A small encoder-decoder audio transcriber, trained from scratch.
Data: trained on read English sentences (LibriTTS-R), 15625 training examples, 28.3 epochs.
Rows from block 13 of the audio encoder of a small encoder-decoder audio transcriber, named by matrix and row number. Each number is 500 + 25 x the weight over its row's rms, rounded and kept within 0 to 999. All counts start at 0. Numbers have three digits each.
Before each channel's rows are labels from the 100 clips, of 14976, where the channel reaches its highest value: "top examples" is what is common among them; "loudest band" is the band of the loudest frequency at the time of the peak. Only what is clearly more common there than usual is listed. The data: read English sentences (LibriTTS-R). In brackets: how many of the 100.
# c30: last pointwise conv (encoder.blocks.13.c3.0.weight, 320x320x1), inputs 80-159

top examples: the word "said" (40)
loudest band: 4000 to 8000 Hz (39)
c30.200:483488507498523479488440494500478502522494529491521432552490543513513454477492571497510524493523476484496494487504525471532446463486538470498510509455527502506470471469502504442516551530500543486468529453514558462500521533489530532487496533

top examples: the word "she" (26)
loudest band: 4000 to 8000 Hz (25)
c30.228:452502475514526492533483535476493498453488514502541497494485442470492514509537454465528512517544498483472484472507465472481516502520469506501527473469467474497488565501494450493443490544525491477485471515496515566476503527505497448475463532

top examples: the word "said" (32)
loudest band: 4000 to 8000 Hz (29)
c30.297:486515431517498507489484517476533512504509526501526516512502508475543548454504504488536469475503476505499511527517574508501495510483496512507499484494529490579489546516509464538507504499489503499447460490524527477520471525489556489490472504

top examples: the word "i" (75)
loudest band: 500 to 1000 Hz (29)
c30.168:463463520540485487480533450503515517508497504526479510533511493473501455505541503499514514529511552511514508484456499496517515506490502524482492456457517521510503475490482551493465462504441459492475475481494492471526501499512526495514519487

top examples: the word "said" (43); the word "she" (29)
loudest band: 4000 to 8000 Hz (51); 2000 to 4000 Hz (25)
c30.95:452494475504506474483458505495516532555461501495524503537535478511537516509545497518497477486499518490508491470516512563484431528493487489501502493491501495508465509469515479495503525525504475536510442446517491524533452512495507456539477487

top examples: the word "of" (53)
loudest band: 4000 to 8000 Hz (36)
c30.82:562483509522535534521542490504492465517535535477482512476486474526541507480462510504553499529491525562474535498469527514532540471481506498537457508504508482514490483500507524529501496527547477501462465543483525453464485513529515485517473497

top examples: the word "said" (41)
loudest band: 4000 to 8000 Hz (40)
c30.21:500506500544509522486510520468499507529496499520513495496507477494470487497556450484500531477495522478499510485510434446467484481448458523493496487523543510509521529530497535502497535539541483501476580479500494497485476485513575504489497508

top examples: the word "she" (31)
loudest band: 2000 to 4000 Hz (49); 4000 to 8000 Hz (31)
c30.304:462527481538480478474518524505477478482477498516499488502517474506482485500462481505539500471462506506497498476452521517473494508492530515539472543504505493532526528513490487490525509520512511485533545497508504497466501517494492466468510505

top examples: the word "and" (65)
loudest band: 4000 to 8000 Hz (25)
c30.28:488516515522513472478477549502509467505493542509506509495475551485508509472507470534507494499474524514492489519464511493495469549496485471520475521530454468496466494460494564503501470504482475534505548512492520486446531495494488445504488494

top examples: the word "not" (25)
loudest band: 500 to 1000 Hz (26)
c30.166:529517525506521484452486472493456519484487484526500485489497488498526481495498478473546449492476458512516498522505495500516527491466461443526530459500489501546509510494471474462522490493510553491529483454514514494485491541505522508511547475

top examples: the word "which" (35)
loudest band: 250 to 500 Hz (33)
c30.186:443544482537512519541528528475443540535489488461574490516519499501518492523495492505475516563531491496492488524504489461455511525522524487537468557541498583503504501471487473532477483479515480482523469505504494505497492507516529477477489540

top examples: the word "of" (50)
loudest band: 250 to 500 Hz (32)
c30.6:525460473507484528534510520550574484513490524519473493478552492460529539497515487496488510503550517504497513462524499509532483507492517517519508508473517498493461493487496533515485508514528488531481503461489550470494540504507537474500513533

top examples: the word "was" (35)
loudest band: 250 to 500 Hz (45)
c30.148:482525506581534521460502531493463458528539495504526518511473505526504469528569537548505496505492542492463496501523548449511547512542506485521505508539508507500509550495552533515502500507502506547504489477481544498552470519511542493519552476

top examples: the word "of" (50)
loudest band: 250 to 500 Hz (34)
c30.311:506468499461515418469455481462516463499450471533531514490459497509525506473495479548506522484533478477536524514505498498523472476475503515506504514475489513538559509487528492491460483498479512527458480495508493477520488515469541568478508482

top examples: the word "was" (34); the word "which" (25)
loudest band: 250 to 500 Hz (32)
c30.251:505479469551526511531482526476529503497484511465517465530509485480503501518538538506525459540542564507475516449528535504508468512495501498464475539503492448471526512523504532511494504509505464492493481519464496485569523479472458502476513553