A small encoder-decoder audio transcriber, trained from scratch: 6900 steps.
Rows from block 8 of the audio encoder of a small encoder-decoder audio transcriber, named by matrix and row number. Each number is 128 + 24 x the weight over its row's rms, rounded and kept within 0 to 255. All counts start at 0. Numbers have three digits each. After the name is the row's rms in percent of the matrix's.
After each channel's rows are labels from the 100 clips, of 14976, where the channel reaches its highest value: "loudest band" is the band of the loudest frequency at the time of the peak. Only what is clearly more common there than usual is listed. The data: read English sentences (LibriTTS-R).
# c30: last pointwise conv (encoder.blocks.8.c3.0.weight, 320x320x1), inputs 214-319

c30.11 100:119118099127073094125132154135132108193120152090124148112103139163112157123121147121127143145173112128145126123131114129124189138126174103118093139133132126136119109140159120104152110126105146139138102135133090168107164157086136154156161125151138124148130122131151103143099138144139100166142125196100189101153152173118
loudest band: 250 to 500 Hz

c30.19 099:133101081119122146164156128118138139134145112126109138099135142104139134173111103121118111142122158123123079176153143144111123109128141142164102164136127095094093137154136146119141138134103154121098137125182118154143107108138143139103103129149134110094117160159143123102151170098116131134105119126139135163077096104110
loudest band: 4000 to 8000 Hz

c30.87 098:087130127113094120132136121122179112102182122090128133166103122131117128138096144136103125155147146084168152138129112138156165157137105155096143131136138149131095097087172135112061120126110133137147155133129099120116149192125115118127131091133139158137168128184129119091149122144123159165110107109133158139095127094136
loudest band: 250 to 500 Hz

c30.236 094:131131128128159141136163139103158129120160114137098109152159126107132128120120094158163115130100117166148115143115138143141117186112107123103089126134115136149124169138157123145102113129127116162112153112111115107105095132135127111107135125127150143137137159148096096120134133085114144110138126104109105106144098126128
loudest band: 250 to 500 Hz

c30.135 097:135138105139137124110111165157124139086143103117137130132090127118139104124132101117115157118160141102135155146146114126150145114162098139135169166118163100140148120134131123093130124115117124131134128167162084079153085090099164117124141142171148111137148176086162151144103126144114087115164134158132157089144151147181
loudest band: 4000 to 8000 Hz

c30.50 103:111149120141135133128146136147079113154130117121095084135120160119135141092138102143150141165100111142094146115147164132122134163170113143129123169145125185157163159139133114149123121089137075136115099122117096128099105177123113126114134143151160109119111147114125162134142137124120126136138133144107156127184117118159
loudest band: 250 to 500 Hz

c30.270 097:119131132112117117119160110110136072133119127134122086132143152132195131137129164102101151121134133109141150123127129132124128127119128132089148142098150142138107135114136116138140135156140126169138121113101108125138142158115145109143133123129115125132113118091104133158111098115133151116112111131119119155079125100147
loudest band: 250 to 500 Hz; 500 to 1000 Hz

c30.116 099:181111105149094113150092139101138110079149166159155143176114113144125150163142127110174137098132118170087119114112150124114153119146150152119114113136099161096089137095156109137126103112143125175148093160119119152159133132129121124163152147144134148136176151151147123106077136100114141102141121138124169112141114111094
loudest band: 250 to 500 Hz

c30.181 086:118138082155097106124143120130122101132141128138133139138172074113117123149121108078165113157179121147086080102128119093085125204110146118149114088190092166136117150129188127107135116129161141139078154147122139123107092193084141145110150117128144095141148129130131149094125151156165116099150132142173162172097125095148
loudest band: 250 to 500 Hz

c30.117 101:128144128114131094134120134166160105135125109133120112149121121141148131120123102120125170148145097127160118127159156107089115106079130133110161080169096095120144105135116104097136113146154124171183179147142122137090106161123131129081161091150134138138112136165130129136126160104097099146155120139148146099126120101094
loudest band: 250 to 500 Hz; 2000 to 4000 Hz

c30.250 093:135113140139130100129124157149106168118114123163091175136136101110133178100137112114134076085128091148136102123143152143109150120125131095092131107128110149118144163143150135146119119144097129110143131091105109131116127124122108145130100177112121106123130136123162153146153108123132144115090109138166123154158129122141
loudest band: 4000 to 8000 Hz

c30.48 107:125159085094114125173156125156154135155119099160123130147147087116147123162103116127198143142136111083147104135119144108144105159095149108144115092186184153118097098154176164123111086126118120117098147115123119124086155141134123137130140092118152158148136136120174145097151136148195150125124152129117171135092113101136
loudest band: 250 to 500 Hz

c30.119 098:109067144165125187127111122177133102139127091134157091097129129111123127096131145159148134065115140080117099160169136091106138102096102130104146114129127120106161077144089095143121124136065129176157169101154109123119130131107091125120159088126135130158104139152151102133130125146141123133125157154089079140128147116136
loudest band: 250 to 500 Hz

c30.183 102:124120085113171149142072111136123123119088120128136106102120132093109113125114116158068116130125165107132088140116137096133133134157106122124106068126127143131147128148119087166146118100108124107117137166141149168119126142157147160123143110094118171108147125136137154113125146149113141104120133104128139180144142129175
loudest band: 250 to 500 Hz

c30.16 102:147102132113115154122137145112160175086095146149111096135124123119155122125108125114111132154130099160117174095118103126142138123177125095104174143125156119167074081118136118141166105128099160144128117150114113168087132126125143104124162123082179120115134129126124110086133126142123138155114135120161156115103147162126
loudest band: 250 to 500 Hz

c30.241 103:088130100153111173135124147132120097162128119134118064095169151120087106151127122135115116116125148106127143124144116145156161142129111086102092102166101164091084070117112106113130132107142134171095137111133110117126119152178123146133151138152130088138167101104174115140138115110142168103125156136130130125152168088110
loudest band: 250 to 500 Hz

c30.86 109:142161130095101156123115169140134138116131135141089177117113136108104100106125118091092179148116106142113094136109150107118133129137094106102109137133133133081117147130148134126118079113146125140108114104109135141139143086182140188142143144129155115146124107144121138100130132128159142136135163119159131095072138114157
loudest band: 250 to 500 Hz

c30.206 101:114127153160085094113132134118148113136136136147128148113148158122135136106130117140149121119108118134114104108108112088137129097131160104121101144114140129127120102116140102155126088135149130146083123115134156096101097171122123104101106106145141115103105123156118085137121150103149169114188096086116129138141107072104
loudest band: 250 to 500 Hz

c30.15 099:117134111094119132126145107130149110138139112150118098116136136117124159142081158168118136075134094120105134105106151106160153120148153158112134109169096089094117116120125122113150099149141106164152127155140108130123118147160119089109162107131167155104141134113083124159152094075134126112152133125153119088139114116118
loudest band: 250 to 500 Hz

c30.276 100:153098113136137117127114154189108137135099118099138149153179167151150135129121139117096140130133171120194156111171131136111085132094120071101135145067139114109086125118117112141148121147091127178115093118106125116103128107159148131128112126167115114110094122111128087129130096121109147133130101116149098123197096115149
loudest band: 250 to 500 Hz

c30.6 099:130149111156095117119074118103110153136157160129122152144134180129130132137138160121113110101134124117170141148102168145108116115116152094146138165130156130156111116112149120105146107178124119175136119120121145115083120105130160146128090140107076117124115125123096107118103111142153124218112102090113136147110123170135
loudest band: 250 to 500 Hz

c30.294 102:132109168125145146117100129123171124139131129153118119160120099111157111159066116148126110133166112105119132118096126112145097146094152101134096113116102185137116120134172102117132096156107130187094170124126138117146114172105129105147137142156152115127094162083119113134065125157133174124124150098165126114110112144094
loudest band: 250 to 500 Hz

c30.26 105:147086128141155141164122118124125139112148124155109161104102175145145122128107142096142138124104145120126150147102152151098106132076135130120130166142152114130108085123110119099134124133118109121099105105163166166128119169109149105156116123154095119131110114149141118125119111112108104125161103131121118157125110150130
loudest band: 250 to 500 Hz; 4000 to 8000 Hz

c30.72 099:128110144123062157120137126136113120113115116146148103111138161133120089140143150150117126128121117100145143080162087144132145105116082121112106141097142120166113116112089121148089142146155125123138148155127115101110147136152117145121142093122174121120120118091119127123147107132141156141126111135136102096110120184140
loudest band: 250 to 500 Hz

c30.109 107:106104153151113137101112095151113104077125103102177109101207119169146112120095168090125174126130125130143139132164149142150099118131150151088117140110102112133137155103114156150152163124126119117137135147144102122108129165138134122136110078121149097103116104108166132190122134090165103159113152157114148093218095137118
loudest band: 4000 to 8000 Hz

c30.298 100:135152112115125159151111145099120097123088144165088131110141121099127089134144119110125095119141138129100131090121159140102134105138110143138123125143110121165085141095139153119133159127096130114144131137113131121157087116130136141102129115166133116088138126151153132130096143102148120118144133117123094123119106131114
loudest band: 4000 to 8000 Hz

c30.289 112:093127092104143110144121112157142126119149145137107135141117127115152130125125146146128149127124148114138137098108127119166114130151168121114147131128141141108146155132123108137123086096115155156121143151105157153179194114171106122091147161116109107136140147153103120134120132151132096132151106110126116164138087134127
loudest band: 250 to 500 Hz

c30.57 105:153125101134118139111080124105124182157150147114134121138150164168181119120123125121150105101148129101053112130113109135138162091134108118146130124111148139149154109111147128158109149134136112134123132127139107117121126155090167155133110138104114138176137127113128122120116144156142151133128105127102085110139144130089
loudest band: 250 to 500 Hz

c30.207 107:094150176155158096121102104134129106101118129153107128130113121115138109132124140123156151152112143099158145124104126090090153161108121127174130094133127115144125118153125112133112100174109102094142121102134127080174117118095104137153114124132128118169148133185133150125150178114103094127141180159121134138154126095133
loudest band: 250 to 500 Hz

c30.284 105:158124128137147147176086165153136142102119107122111110129130141153175103109103115117173124117125145176190118123120105166098113176154130132103093145168118108163074135108142141094124134093093121081099131067102082122116152107116107125094160162116102102155141163137128134078135122146097130110144136136136120120099115116161
loudest band: 4000 to 8000 Hz

c30.287 103:105129111123124162141104096126136155147143123087170151115154142117127107117157181153116094184113144124115092118101111074144142157110115105126139169118149141118127141125164100124142102137138125157160150083119120132110149109152132124120181138158156070139133136140153156126115120133125147137125150134207148149116144151132
loudest band: 250 to 500 Hz

c30.263 099:109133116139099153123112103110094137095127130122134114133103155137137098171125137139089147087117077150122084126117145138146107120056158146124115105113133152149169139111113178123174148159084150129160119115125136135112096120129133124142102160087150125087126125118105137126138111128111180120088167119149110113131115137142
loudest band: 4000 to 8000 Hz

c30.300 097:111096127078097131118097096118154091104150150132106130130110104110103140160172125172144119112133135160121123108118133159113130121109121096127129092145156097157172122113157167125103115156112121114181179137134154143086138158138124141115121057184137131083109139182144123145110149134100134103077115155159137121164131145171
loudest band: 4000 to 8000 Hz

c30.141 103:136146138126131122104110083134121138128129125133138154094173118101118175144085103107127130110099106092113102151133102109147127124133129112125149131117114127129086145125135126181138126121136134073094146137128157134115119138137095169098152115178137118100146131176117098083135128111113117129185147157108131096107125120131
loudest band: 4000 to 8000 Hz

c30.252 101:155143139127143124127158150099134158096090125094150115114115146121144127170071156097109104127111107134093095105096112133085163120151112111132127129129132109102101123128139132105165123106130151145151140102102098128154119118115126192115140124128118102133140127133119119150112106158133141101120100121128166153149113127139
loudest band: 250 to 500 Hz

c30.39 104:118129091115110107112096124095116108136122135150113139141109075122087135146120121150109151153119112148121119106135122117136106156120142090107142121162118148168129117148156142108133141137092103138119137146135142121102124160144110125159131148092123138122126128159156168141091123114109179143132162143116118145140115136175
loudest band: 250 to 500 Hz