{
  "hop_length": 160,
  "win_length": 400,
  "encoder_activation": "relu",
  "encoder_kernel_size": 5,
  "encoder_stem": "single",
  "decoder_norm": "rmsnorm",
  "decoder_fused_qkv": false,
  "decoder_qk_norm": false,
  "decoder_parallel_block": false,
  "decoder_drop_path": 0.05,
  "max_grad_norm": 5.0,
  "epochs": 28.3,
  "lr_schedule": "linear",
  "final_lr_fraction": 0
}
Rows from block 11 of the audio encoder of a small encoder-decoder audio transcriber, named by matrix and row number. Each number is 500 + 40 x the weight over its row's rms, rounded and kept within 0 to 999. All counts start at 0. Numbers have three digits each. After the name is the row's rms in percent of the matrix's.
After each channel's rows are labels from the 100 clips, of 14976, where the channel reaches its highest value: "top examples" is what is common among them; "loudest" is the band of the loudest frequency at the time of the peak. Only what is clearly more common there than usual is listed. The data: read English sentences (LibriTTS-R).
# c30: last pointwise conv (encoder.blocks.11.c3.0.weight, 320x320x1), inputs 160-319

c30.266 099:479433543438438498521484522503489449525434427444477575501477528578485459503525499482516484473535508522463511449474520466480468472465480513517466470575483511473521501458479473528489492479429477534505495490498476505454510508479523508440529544478553525488531518475560551439442538517444502411482462492471409507496541481492596560499506450469540493562504489461503544450483425517502428464460500541444479471545561458507509528489461506489490472522416515513609432499503487582469487539502540
top examples: the word "the"
loudest: 250 to 500 Hz

c30.91 098:441502437459586509506482534493555460521529538497444467501584590500456453517488532556494477484483558552467462520550569496505471520533428529540466518475514569475555500515535472507484490523552474531506475471521487457466555502512528495428469529511531511559495496475564464539505507448510516529472423549472455464492522503515548532523454485480486472470597516502457540475497543419536458508487466441426517502551439561444505568490497491555514527527527485485492498430499515422471481484544448
top examples: the word "the"
loudest: 4000 to 8000 Hz

c30.229 102:507523536402553476425453469496502516485452505524511542531518517446472445495443496537491554449519482482582452481491451464530514487528484560464481510494439472538452519509552480488486554586498466580480544512447508533495470443599487454541509540501442487427491445492466530427446512504503510496513553491450355515519479507505476513460486495516555465516528451519477573488484551500492481489522550482496503525477494486539442542576479502480470502510492466454486468503507514527514523483582488
top examples: the word "it"
loudest: 4000 to 8000 Hz

c30.86 104:480522450537558511442465463527536460576428497519511463562480505503433519505514454463557450533465477452509512488588510386536538468412471551453447481435496594454541509504535468474464538541480514477525515460469485498530518443508428499518515557425530502471476552583420441559437529478524500539517516452541530541492524481479491436449501478491521576467492417476515533503509455572512473475495468476523477479481498510546447503501478511529450554503526490523561437519521471480505604467514500
top examples: the word "with"
loudest: 250 to 500 Hz

c30.214 099:494466450522457491524524480496467490490513477503547589525458534502521513432498517519530487448490542456495486444512480533444472533435497527563432527539475471496559477473565502536542474447574459511462499511481471493551562506468436522507446498507464511499512498509514432572502549432509446538465456537502525482485529420546551509487505445443451569488498477430473515438490484496520474485484500463437590556449507549530431476545473453529516535494602519524482460437477485468558538543579469
top examples: the word "his"
loudest: 500 to 1000 Hz

c30.99 098:542489523499490474544544540488474544532508502577496541477501467480524511505568532506476470537527517539504500515554454459576489493539437488516536523464510540614514510578472453475475420534552483433547499492466549498540463456487529515493566554443525495490499506559452471550460489461490472551526485416531483540537516587510505476526526556492436527489503463489542477508516510553489507475475487516514475510541533505509485471518568488527479513573533504497464500547525441500480509514548483
top examples: the word "his"
loudest: 4000 to 8000 Hz

c30.178 105:479495492432541440478520568483506440483525526522483434570493455441492499557486518496398546484424493505482449466559594516509509485534528444503404515505507566489461488472533483533439505490445507443494464435457540541491545517503529420481523456542502517579553486508607451541470543496463510514443454429497505494467409453500517457484510504498553530559474529534459490517535566500525503483490467571465502480479533547531436438506477468488502488508435515453479517470470562521589544484538480
top examples: the word "the"
loudest: 4000 to 8000 Hz

c30.7 095:453550519581550532508483535520493498458502579489518489532575487504453507583465508494520554581464467481497476512533435479512445573452534438517409476503508495473471501472508488417615495510519472542459434555454550479526496483489551508475506455514498525457424509516496481492497455555517522488488494504538466473483468501471440483481577563557459433532465391518530486456507457497528482577487464455557509484386444458530514496484504477471518445422474428487490515558514464479504424556420490
top examples: the word "not"
loudest: 250 to 500 Hz

c30.2 099:451443520505516555537550560453431517451455478498565473478434527486516505534514554506558487542501524476473467463471483539569494478484504509465484538510465491485573511521478512495511504486513506535476509499539481536498461540561472516499561502510465503481489531490493465546420513469469565503518476507520426464543470452513542452453395514487531506543508606532498571496527526476505536546491590460519545401481414500496541490489507422486477465502496594447471512539551529517487468492453514
top examples: the word "i"; the word "not"
loudest: 500 to 1000 Hz

c30.14 101:461469510520476425525512520510546559498487460485505468486460538504431475493502475454515507514539474514559522520557498527463521484459448482526463501501445516529498533512441549424499431483521509509500492527479514474555490514499531504479532511522517464516511512558557456522584535524522528540557549568448457520396542546506565500521519479464447505508560462458469481430529485506519524478498493456495516483575533584448505463519485441476533483589457508536472463497471590594582487605498504
top examples: the word "the"
loudest: 500 to 1000 Hz

c30.155 100:511538532404439603462514557492510542513527489507527525552516479486488496457528428542506507503473515564484448469517487521507505504506465487527506522480467434499546519496427486561523530515511506535501442531415505465596547466519427525526537535487464518442505415534410516481518515477549471529462528503483533426512424508517505497558528513470486549474510554468480494459469432441540543505477458553480540469487478613463492491484445487472528461525395452479476480478469503537453534521528521
top examples: the word "the"
loudest: 4000 to 8000 Hz

c30.147 098:416500493477524514482531594520512453474518517497533447472438472495472505519513523492439477501525543484469499505517468497425473450585545499480573485510526455523546499452480521449476484503539483488436499547458493486499428487530585521467558503461526588488482509460447395485480477493510509466571454574486526533524506456503448497458459550467487567463401481504498451445450491481426598439534573490472543509593546496421442429414535495468464446430597503551482526509462461524550473488517546
top examples: the word "the"
loudest: 4000 to 8000 Hz