config.toml
model = "encoder-decoder audio transcriber"
train_examples = 15625
spec_augment = false
tokenizer = "word"
vocab_size = 8027
encoder_activation = "relu"
encoder_stem = "single"
shampoo_beta = 0.999
batch_size = 64
final_lr_fraction = 0
warmup_steps = 200
adamw_weight_decay_other_params = 0.05
Rows from block 13 of the audio encoder of a small encoder-decoder audio transcriber, named by matrix and row number. Each number is 128 + 24 x the weight over its row's rms, rounded and kept within 0 to 255. All counts start at 0. Numbers have three digits each.
After each channel's rows are labels from the 100 clips, of 14976, where the channel reaches its highest value: "top examples" is what is common among them. Only what is clearly more common there than usual is listed. The data: read English sentences (LibriTTS-R).
# c30: last pointwise conv (encoder.blocks.13.c3.0.weight, 320x320x1), inputs 240-319

c30.220:120091140171185062062118169133159145143114128113145119153127093149150105170144153198148136121094097120131140107121128141116143121177117101131140093120150129153119117146145146151112135075080141128172177138192112123115142111149156091159130154
top examples: the word "and"

c30.108:134120105140120119153106098154128115130106118094124104114135126111128118099114166137131122100105098128102153109114121100100180113163111135107121157136111099131125100122161162094133142181101109116145150118110125140126110143114118122184148099
top examples: the word "and"

c30.78:153144141149100071154118077132162125115159142127134040162105135126097130138119154121121137107134100105123162117176150116151132087136099117135129140143103138122137145138157155140141133101145081143076106106164109137123115161130130169142148143
top examples: the word "and"

c30.223:117118110127084113150116116111139115155075165110154127122122176101114137129202158119089119123113144133135115104148106163113094096141136173159138134128140099156132127123123162119106118147139126151137142151101147135169089144097153147164100112
top examples: the word "of"

c30.168:118097125120131148121158114110163126161114118140124149061148089173144120152135116108164117144110101099126106103118105138119103172139129167100101126120131102107086124092123181128110118138128106095140104100108143113129113120153124130118132128
top examples: the word "i"

c30.306:107134128140126107178122146123160086085096104133170127145098127122138134115121140158103171142185109101116142122131136082130123120153109122093128178138120128109122095117151139181141152117151142140164123139141126083176142091140131088127128119
top examples: the word "to"

c30.188:137094143129078142147098099103115116123130128153121132113104128114139162118144108113130162102125150115139079124161126140121112117127125142109122093118165124101138141162117107145147109121109129189118154151110170150119066096151134179159126117
top examples: the word "to"

c30.221:086115129108128115115133131151098118112163099105105132141135125128130078136124110115094155115144129082108136150099133142120149164164136129109135077137130155148100113106133096148149157116131143135145136133129131136143124132141127134101109162
top examples: the word "with"

c30.261:101151126093158146170176109163076147130142162125137144160126159171162097130111109095132121137157123108138133089131116136116148127123134143075155106133106131088152108136108160139149119094131134112116114144160154114115143129148114135149148118
top examples: the word "the"

c30.82:151106104142169082092130140141148145186145114111158126127123163102094097130097154155207120122126131126099077098127146105131137129154101125130132106161128110114131157120102143143126152144149081129121133145118113106172160139134147117127095135
top examples: the word "of"

c30.280:145139121148136151122116146146160151161076104087100145095094113104163161101112146130104151150111133119101107131138094116115139142130128158143098093105086127099123085094115096133132203134142147160141124108088125147134107161146129107120153100
top examples: the word "the"

c30.133:130100147139123100086127095134092110109098108108117133132136115111137115119073120114139149088131107115105117132135083147114182130097111104150114147133132096134126098152164148107125150109110140145124188121179107114124112145094097065165103151
top examples: the word "and"

c30.214:094115135149144120106129164123124115112171132113110106110111121121138142096135136099139129090131128134148062158167097132119126144114102104158139138105129117167131128144139109113099152120100154145166195138145116120145123107153134120160166143
top examples: the word "a"

c30.157:116115110152119112125172126135108124132167143125169137133146110139152087120126107130109100133158095143106153167103098118142073100102136139120121136115088100106116090117134076160156108112148109139185227107117123099130113103109177122138149130
top examples: the word "said"

c30.6:133142129095137100114109140160131149114113083111156085123174149111159097123103117123135149127108194114110158135172157151107116116113160117142162117099106111139153135143086139157094168115128100173154155151138158121133097180090129148136108136
top examples: the word "of"

c30.257:143131130098149131151122100144125157099143146096145118122106092127119135128077165150092153114142098129127165115129146104124103104164093100172117101147095126119142108104131112118125142125140144159120104137116102141128113116123125073150136130
top examples: the word "of"

c30.251:088203159121151139167127094146095145081087119108154134162143142115131158103132140110090109103136167132171134162077133141162120118125100139132152131135134156132155110104127089154130128086162138085152139125128142135117120149102129129090147159
top examples: the word "was"; the word "which"

c30.28:099089146169142150154157104134133136148133122147145080106119134121109091142103114161106180144119127096138083107160142099096134129145133172156132112098123117137141124162097156136105135100136090144183126124118135100133127141077137107170168113
top examples: the word "and"

c30.186:115180109121157093077114149152096125154121116159167115103146087122119086097119144128163130119138095138119131133129085140133132120146096126111144165154130109128136121150111137102134081117133112126124125126141157130070153111095144149111103126
top examples: the word "which"

c30.53:113150112099119111095119135130107123123153146108145132114131120103106117167138112140197130153094152145135096122143089144108158103119112103185123133127117154140143104114131145121147153156165125086112156124092141105157143127137142132163089097
top examples: the word "the"; the word "for"

c30.146:144149165126158124134132123144101102103157153117157165129131138114112134165155130092098155102124121119141142117175113152108089104087100136086122140130075155117179142097152097147120124144130162150141100129094107164138158077118109157140091133
top examples: the word "which"

c30.311:137125088128162107103133107029110106130160143110124096154154161100146100172118131129142093097103110135142144170118144119146164114145140160146130097124108154126115116129088135106139146142106161121131115121153106135168100145115159120139114123
top examples: the word "of"

c30.183:117130148087132129146119132141102080159115107159124141101090117125117117138103152073091114170101110097114129134149087146124107142084144118129145102109062103155143139138162102084130150115117101126131122100139137128115117146119121168145107133
top examples: the word "that"; the word "his"

c30.208:116136116086130127133134107177086134109123140151142150132116080099124139105166131150139140103131168152164104116133119116100113135128132104189114150122147099112186149096118110125126179132162093118106125168134124100149129133130151075133108144
top examples: the word "the"

c30.88:127082116116140110156124133114149124136135122081127159115132145091134128111108116159089113107136136155118114122102154164163136115097122123107135085127103139123123111127137131120126205149126165142111129119115154123107098198099164124098109118
top examples: the word "the"; the word "of"

c30.148:174149077137121154110133137135108109089131177135146128128123157115101137108099133120123135129162119142136166137152114102112135128083091133083149146103120110130131081109164122112104110128165137094129163114146126108153123110144114115167146130
top examples: the word "was"

c30.228:156167136117151120151149138123109134103176106152107160140130126112146100133115128117109104129141148109149121099112121124107082172171132156101134129146083140130175125109173093152160120138159138172160126139118146133121149091121096150102140097
top examples: the word "she"

c30.209:129138136138113137125125098118123124143100135106159134154149154138098164151111106090138138092151113149153124140110076136138153099130164123095104129082125098173128144131130127133147151149145135156101116172112164132109120093154118120124094101
top examples: the word "the"

c30.85:061140126110146125121139083140108140176113103109117136112118146092123154141129115136143141105135138135133110148150150166122125151102120116068127092087132120106119122186088127097175163087106145134128129143142083170150117153153100155113138146
top examples: the word "the"

c30.204:103149154162116174153140120147146145124104115101183086145163112118109111159105074131142134100151116156099115146111132141088097088129126108107145105120166161128120161166132100122123126112120110127186142166139108132108151116130183102158151112
top examples: the word "the"

c30.47:136105141124128094109111098132146105101178096104121090164126140099118147128159097118101106108133109146168144129104108125125106082130137094104131089120166140146130137152132155093133125127125134146085104133171091132128174115148132127095142150
top examples: the word "and"; the word "she"

c30.97:139154144106131169140173168114101097141103162119186121119172084111126121108131129131086143170081102138091115112142111096129118111148141152153175149127093094135164133166158119134145153148115111114137112116110108133099148112134127137190172120
top examples: the word "i"

c30.68:147117153152109147178110129139140114151141108154125107116130130116137168129160129185139139131102139122120101100166127128106133098086119054121109130128124119122153089120115133126097171130140103115147134137082183140106120127099130115117129120
top examples: the word "of"

c30.296:139152145140126109114131114171137171149159122163097071101091116096125126126187151114121119123121103129150130131178092098138129117104100148115151146177135117127182142130132156141133167121114088127061150072159149146132106106106146154146142107
top examples: the word "and"

c30.304:151135086104096122139148139109124113135155122140112142107123099152139093145131113103099143089145135139142114130109144091143128126120113186150165100126114119166119134098145196103122108122136133136087128130130138171102098130150113133149160088
top examples: the word "she"

c30.279:096138114083123135140135134128151116134143104115107099137144107111097153114131135146104118119115146095099108109166077116142123117087113103117073088113069128142166129158100110135131141111176094184101146111134089156113097176110096146142130180
top examples: the word "but"

c30.166:106161102123152112132100147136099127080113136121135145144123116081088125105144145133113133161097081138129108113168136138110116095134136122116136177119099076150105120101124125144146162098076124142112112150117120103147129124089132111134096102
top examples: the word "not"

c30.216:116126173130141108148116164111146134117161136188148092141166145087130157089157121095103151151151107169167122121133115129111106163141131127160128151179113143124135083136139115112134142136167099152120140094119166176107134109109163132113110149
top examples: the word "and"

c30.289:108139127137148160119139087158109098141112154164181113128175116112129122128093161163139153124130142146085151127128136158124166124096112159124130145155138143162090156123168159123131122147116105124162167072158096146177118107137108120139139154
top examples: the word "and"

c30.194:129107184155120125087131122163141181161127186121113121112129128143111086114165161133153147207120184139119152119119135121096151099105131094075151070118119154133130147170120095111099145151128156144125164112136147071168113126184152120120211144
top examples: the word "his"

c30.31:100143092116104158058122100123099145152161144110131121120119093076114153147108158125160096101115170139112106107127125165117130155125148103078174157113131097096136140115131064122145119152156119079136155143116078122136111130124093099126124153
top examples: the word "of"

c30.152:137074141124132125141135133129120156153115145128112150124093123098129168123135145143124130173120123120106168141095153098170115103137169103067126142076159094135147156130135131114160142096085125150118130116139144139193129137135084192109110116
top examples: the word "the"; the word "of"

c30.43:158118119076100122089109144146125167125150135108152138166070105138149147129126122116153130145149100098091152133129121127108150081103120143120114138122129101129119093121152103114142116107110152138088166139131098095165153163098128115138162177
top examples: the word "said"

c30.276:120195125145177130105134113123115133140107111109140081169125114100151121148116153185157110154134129143116136090158128136145119124158110175145137104094125109134112118162137142125142145104114118176190126125102134129134158173145125105193092125
top examples: the word "and"

c30.115:139126152147152121090093076132095189081138133111132116141103139123147139134114162088098181140123096136128156098133112091161125076156135104131151122091128153153136125114131134127124144137165136093085127118099105109130106119145138115168120125
top examples: the word "the"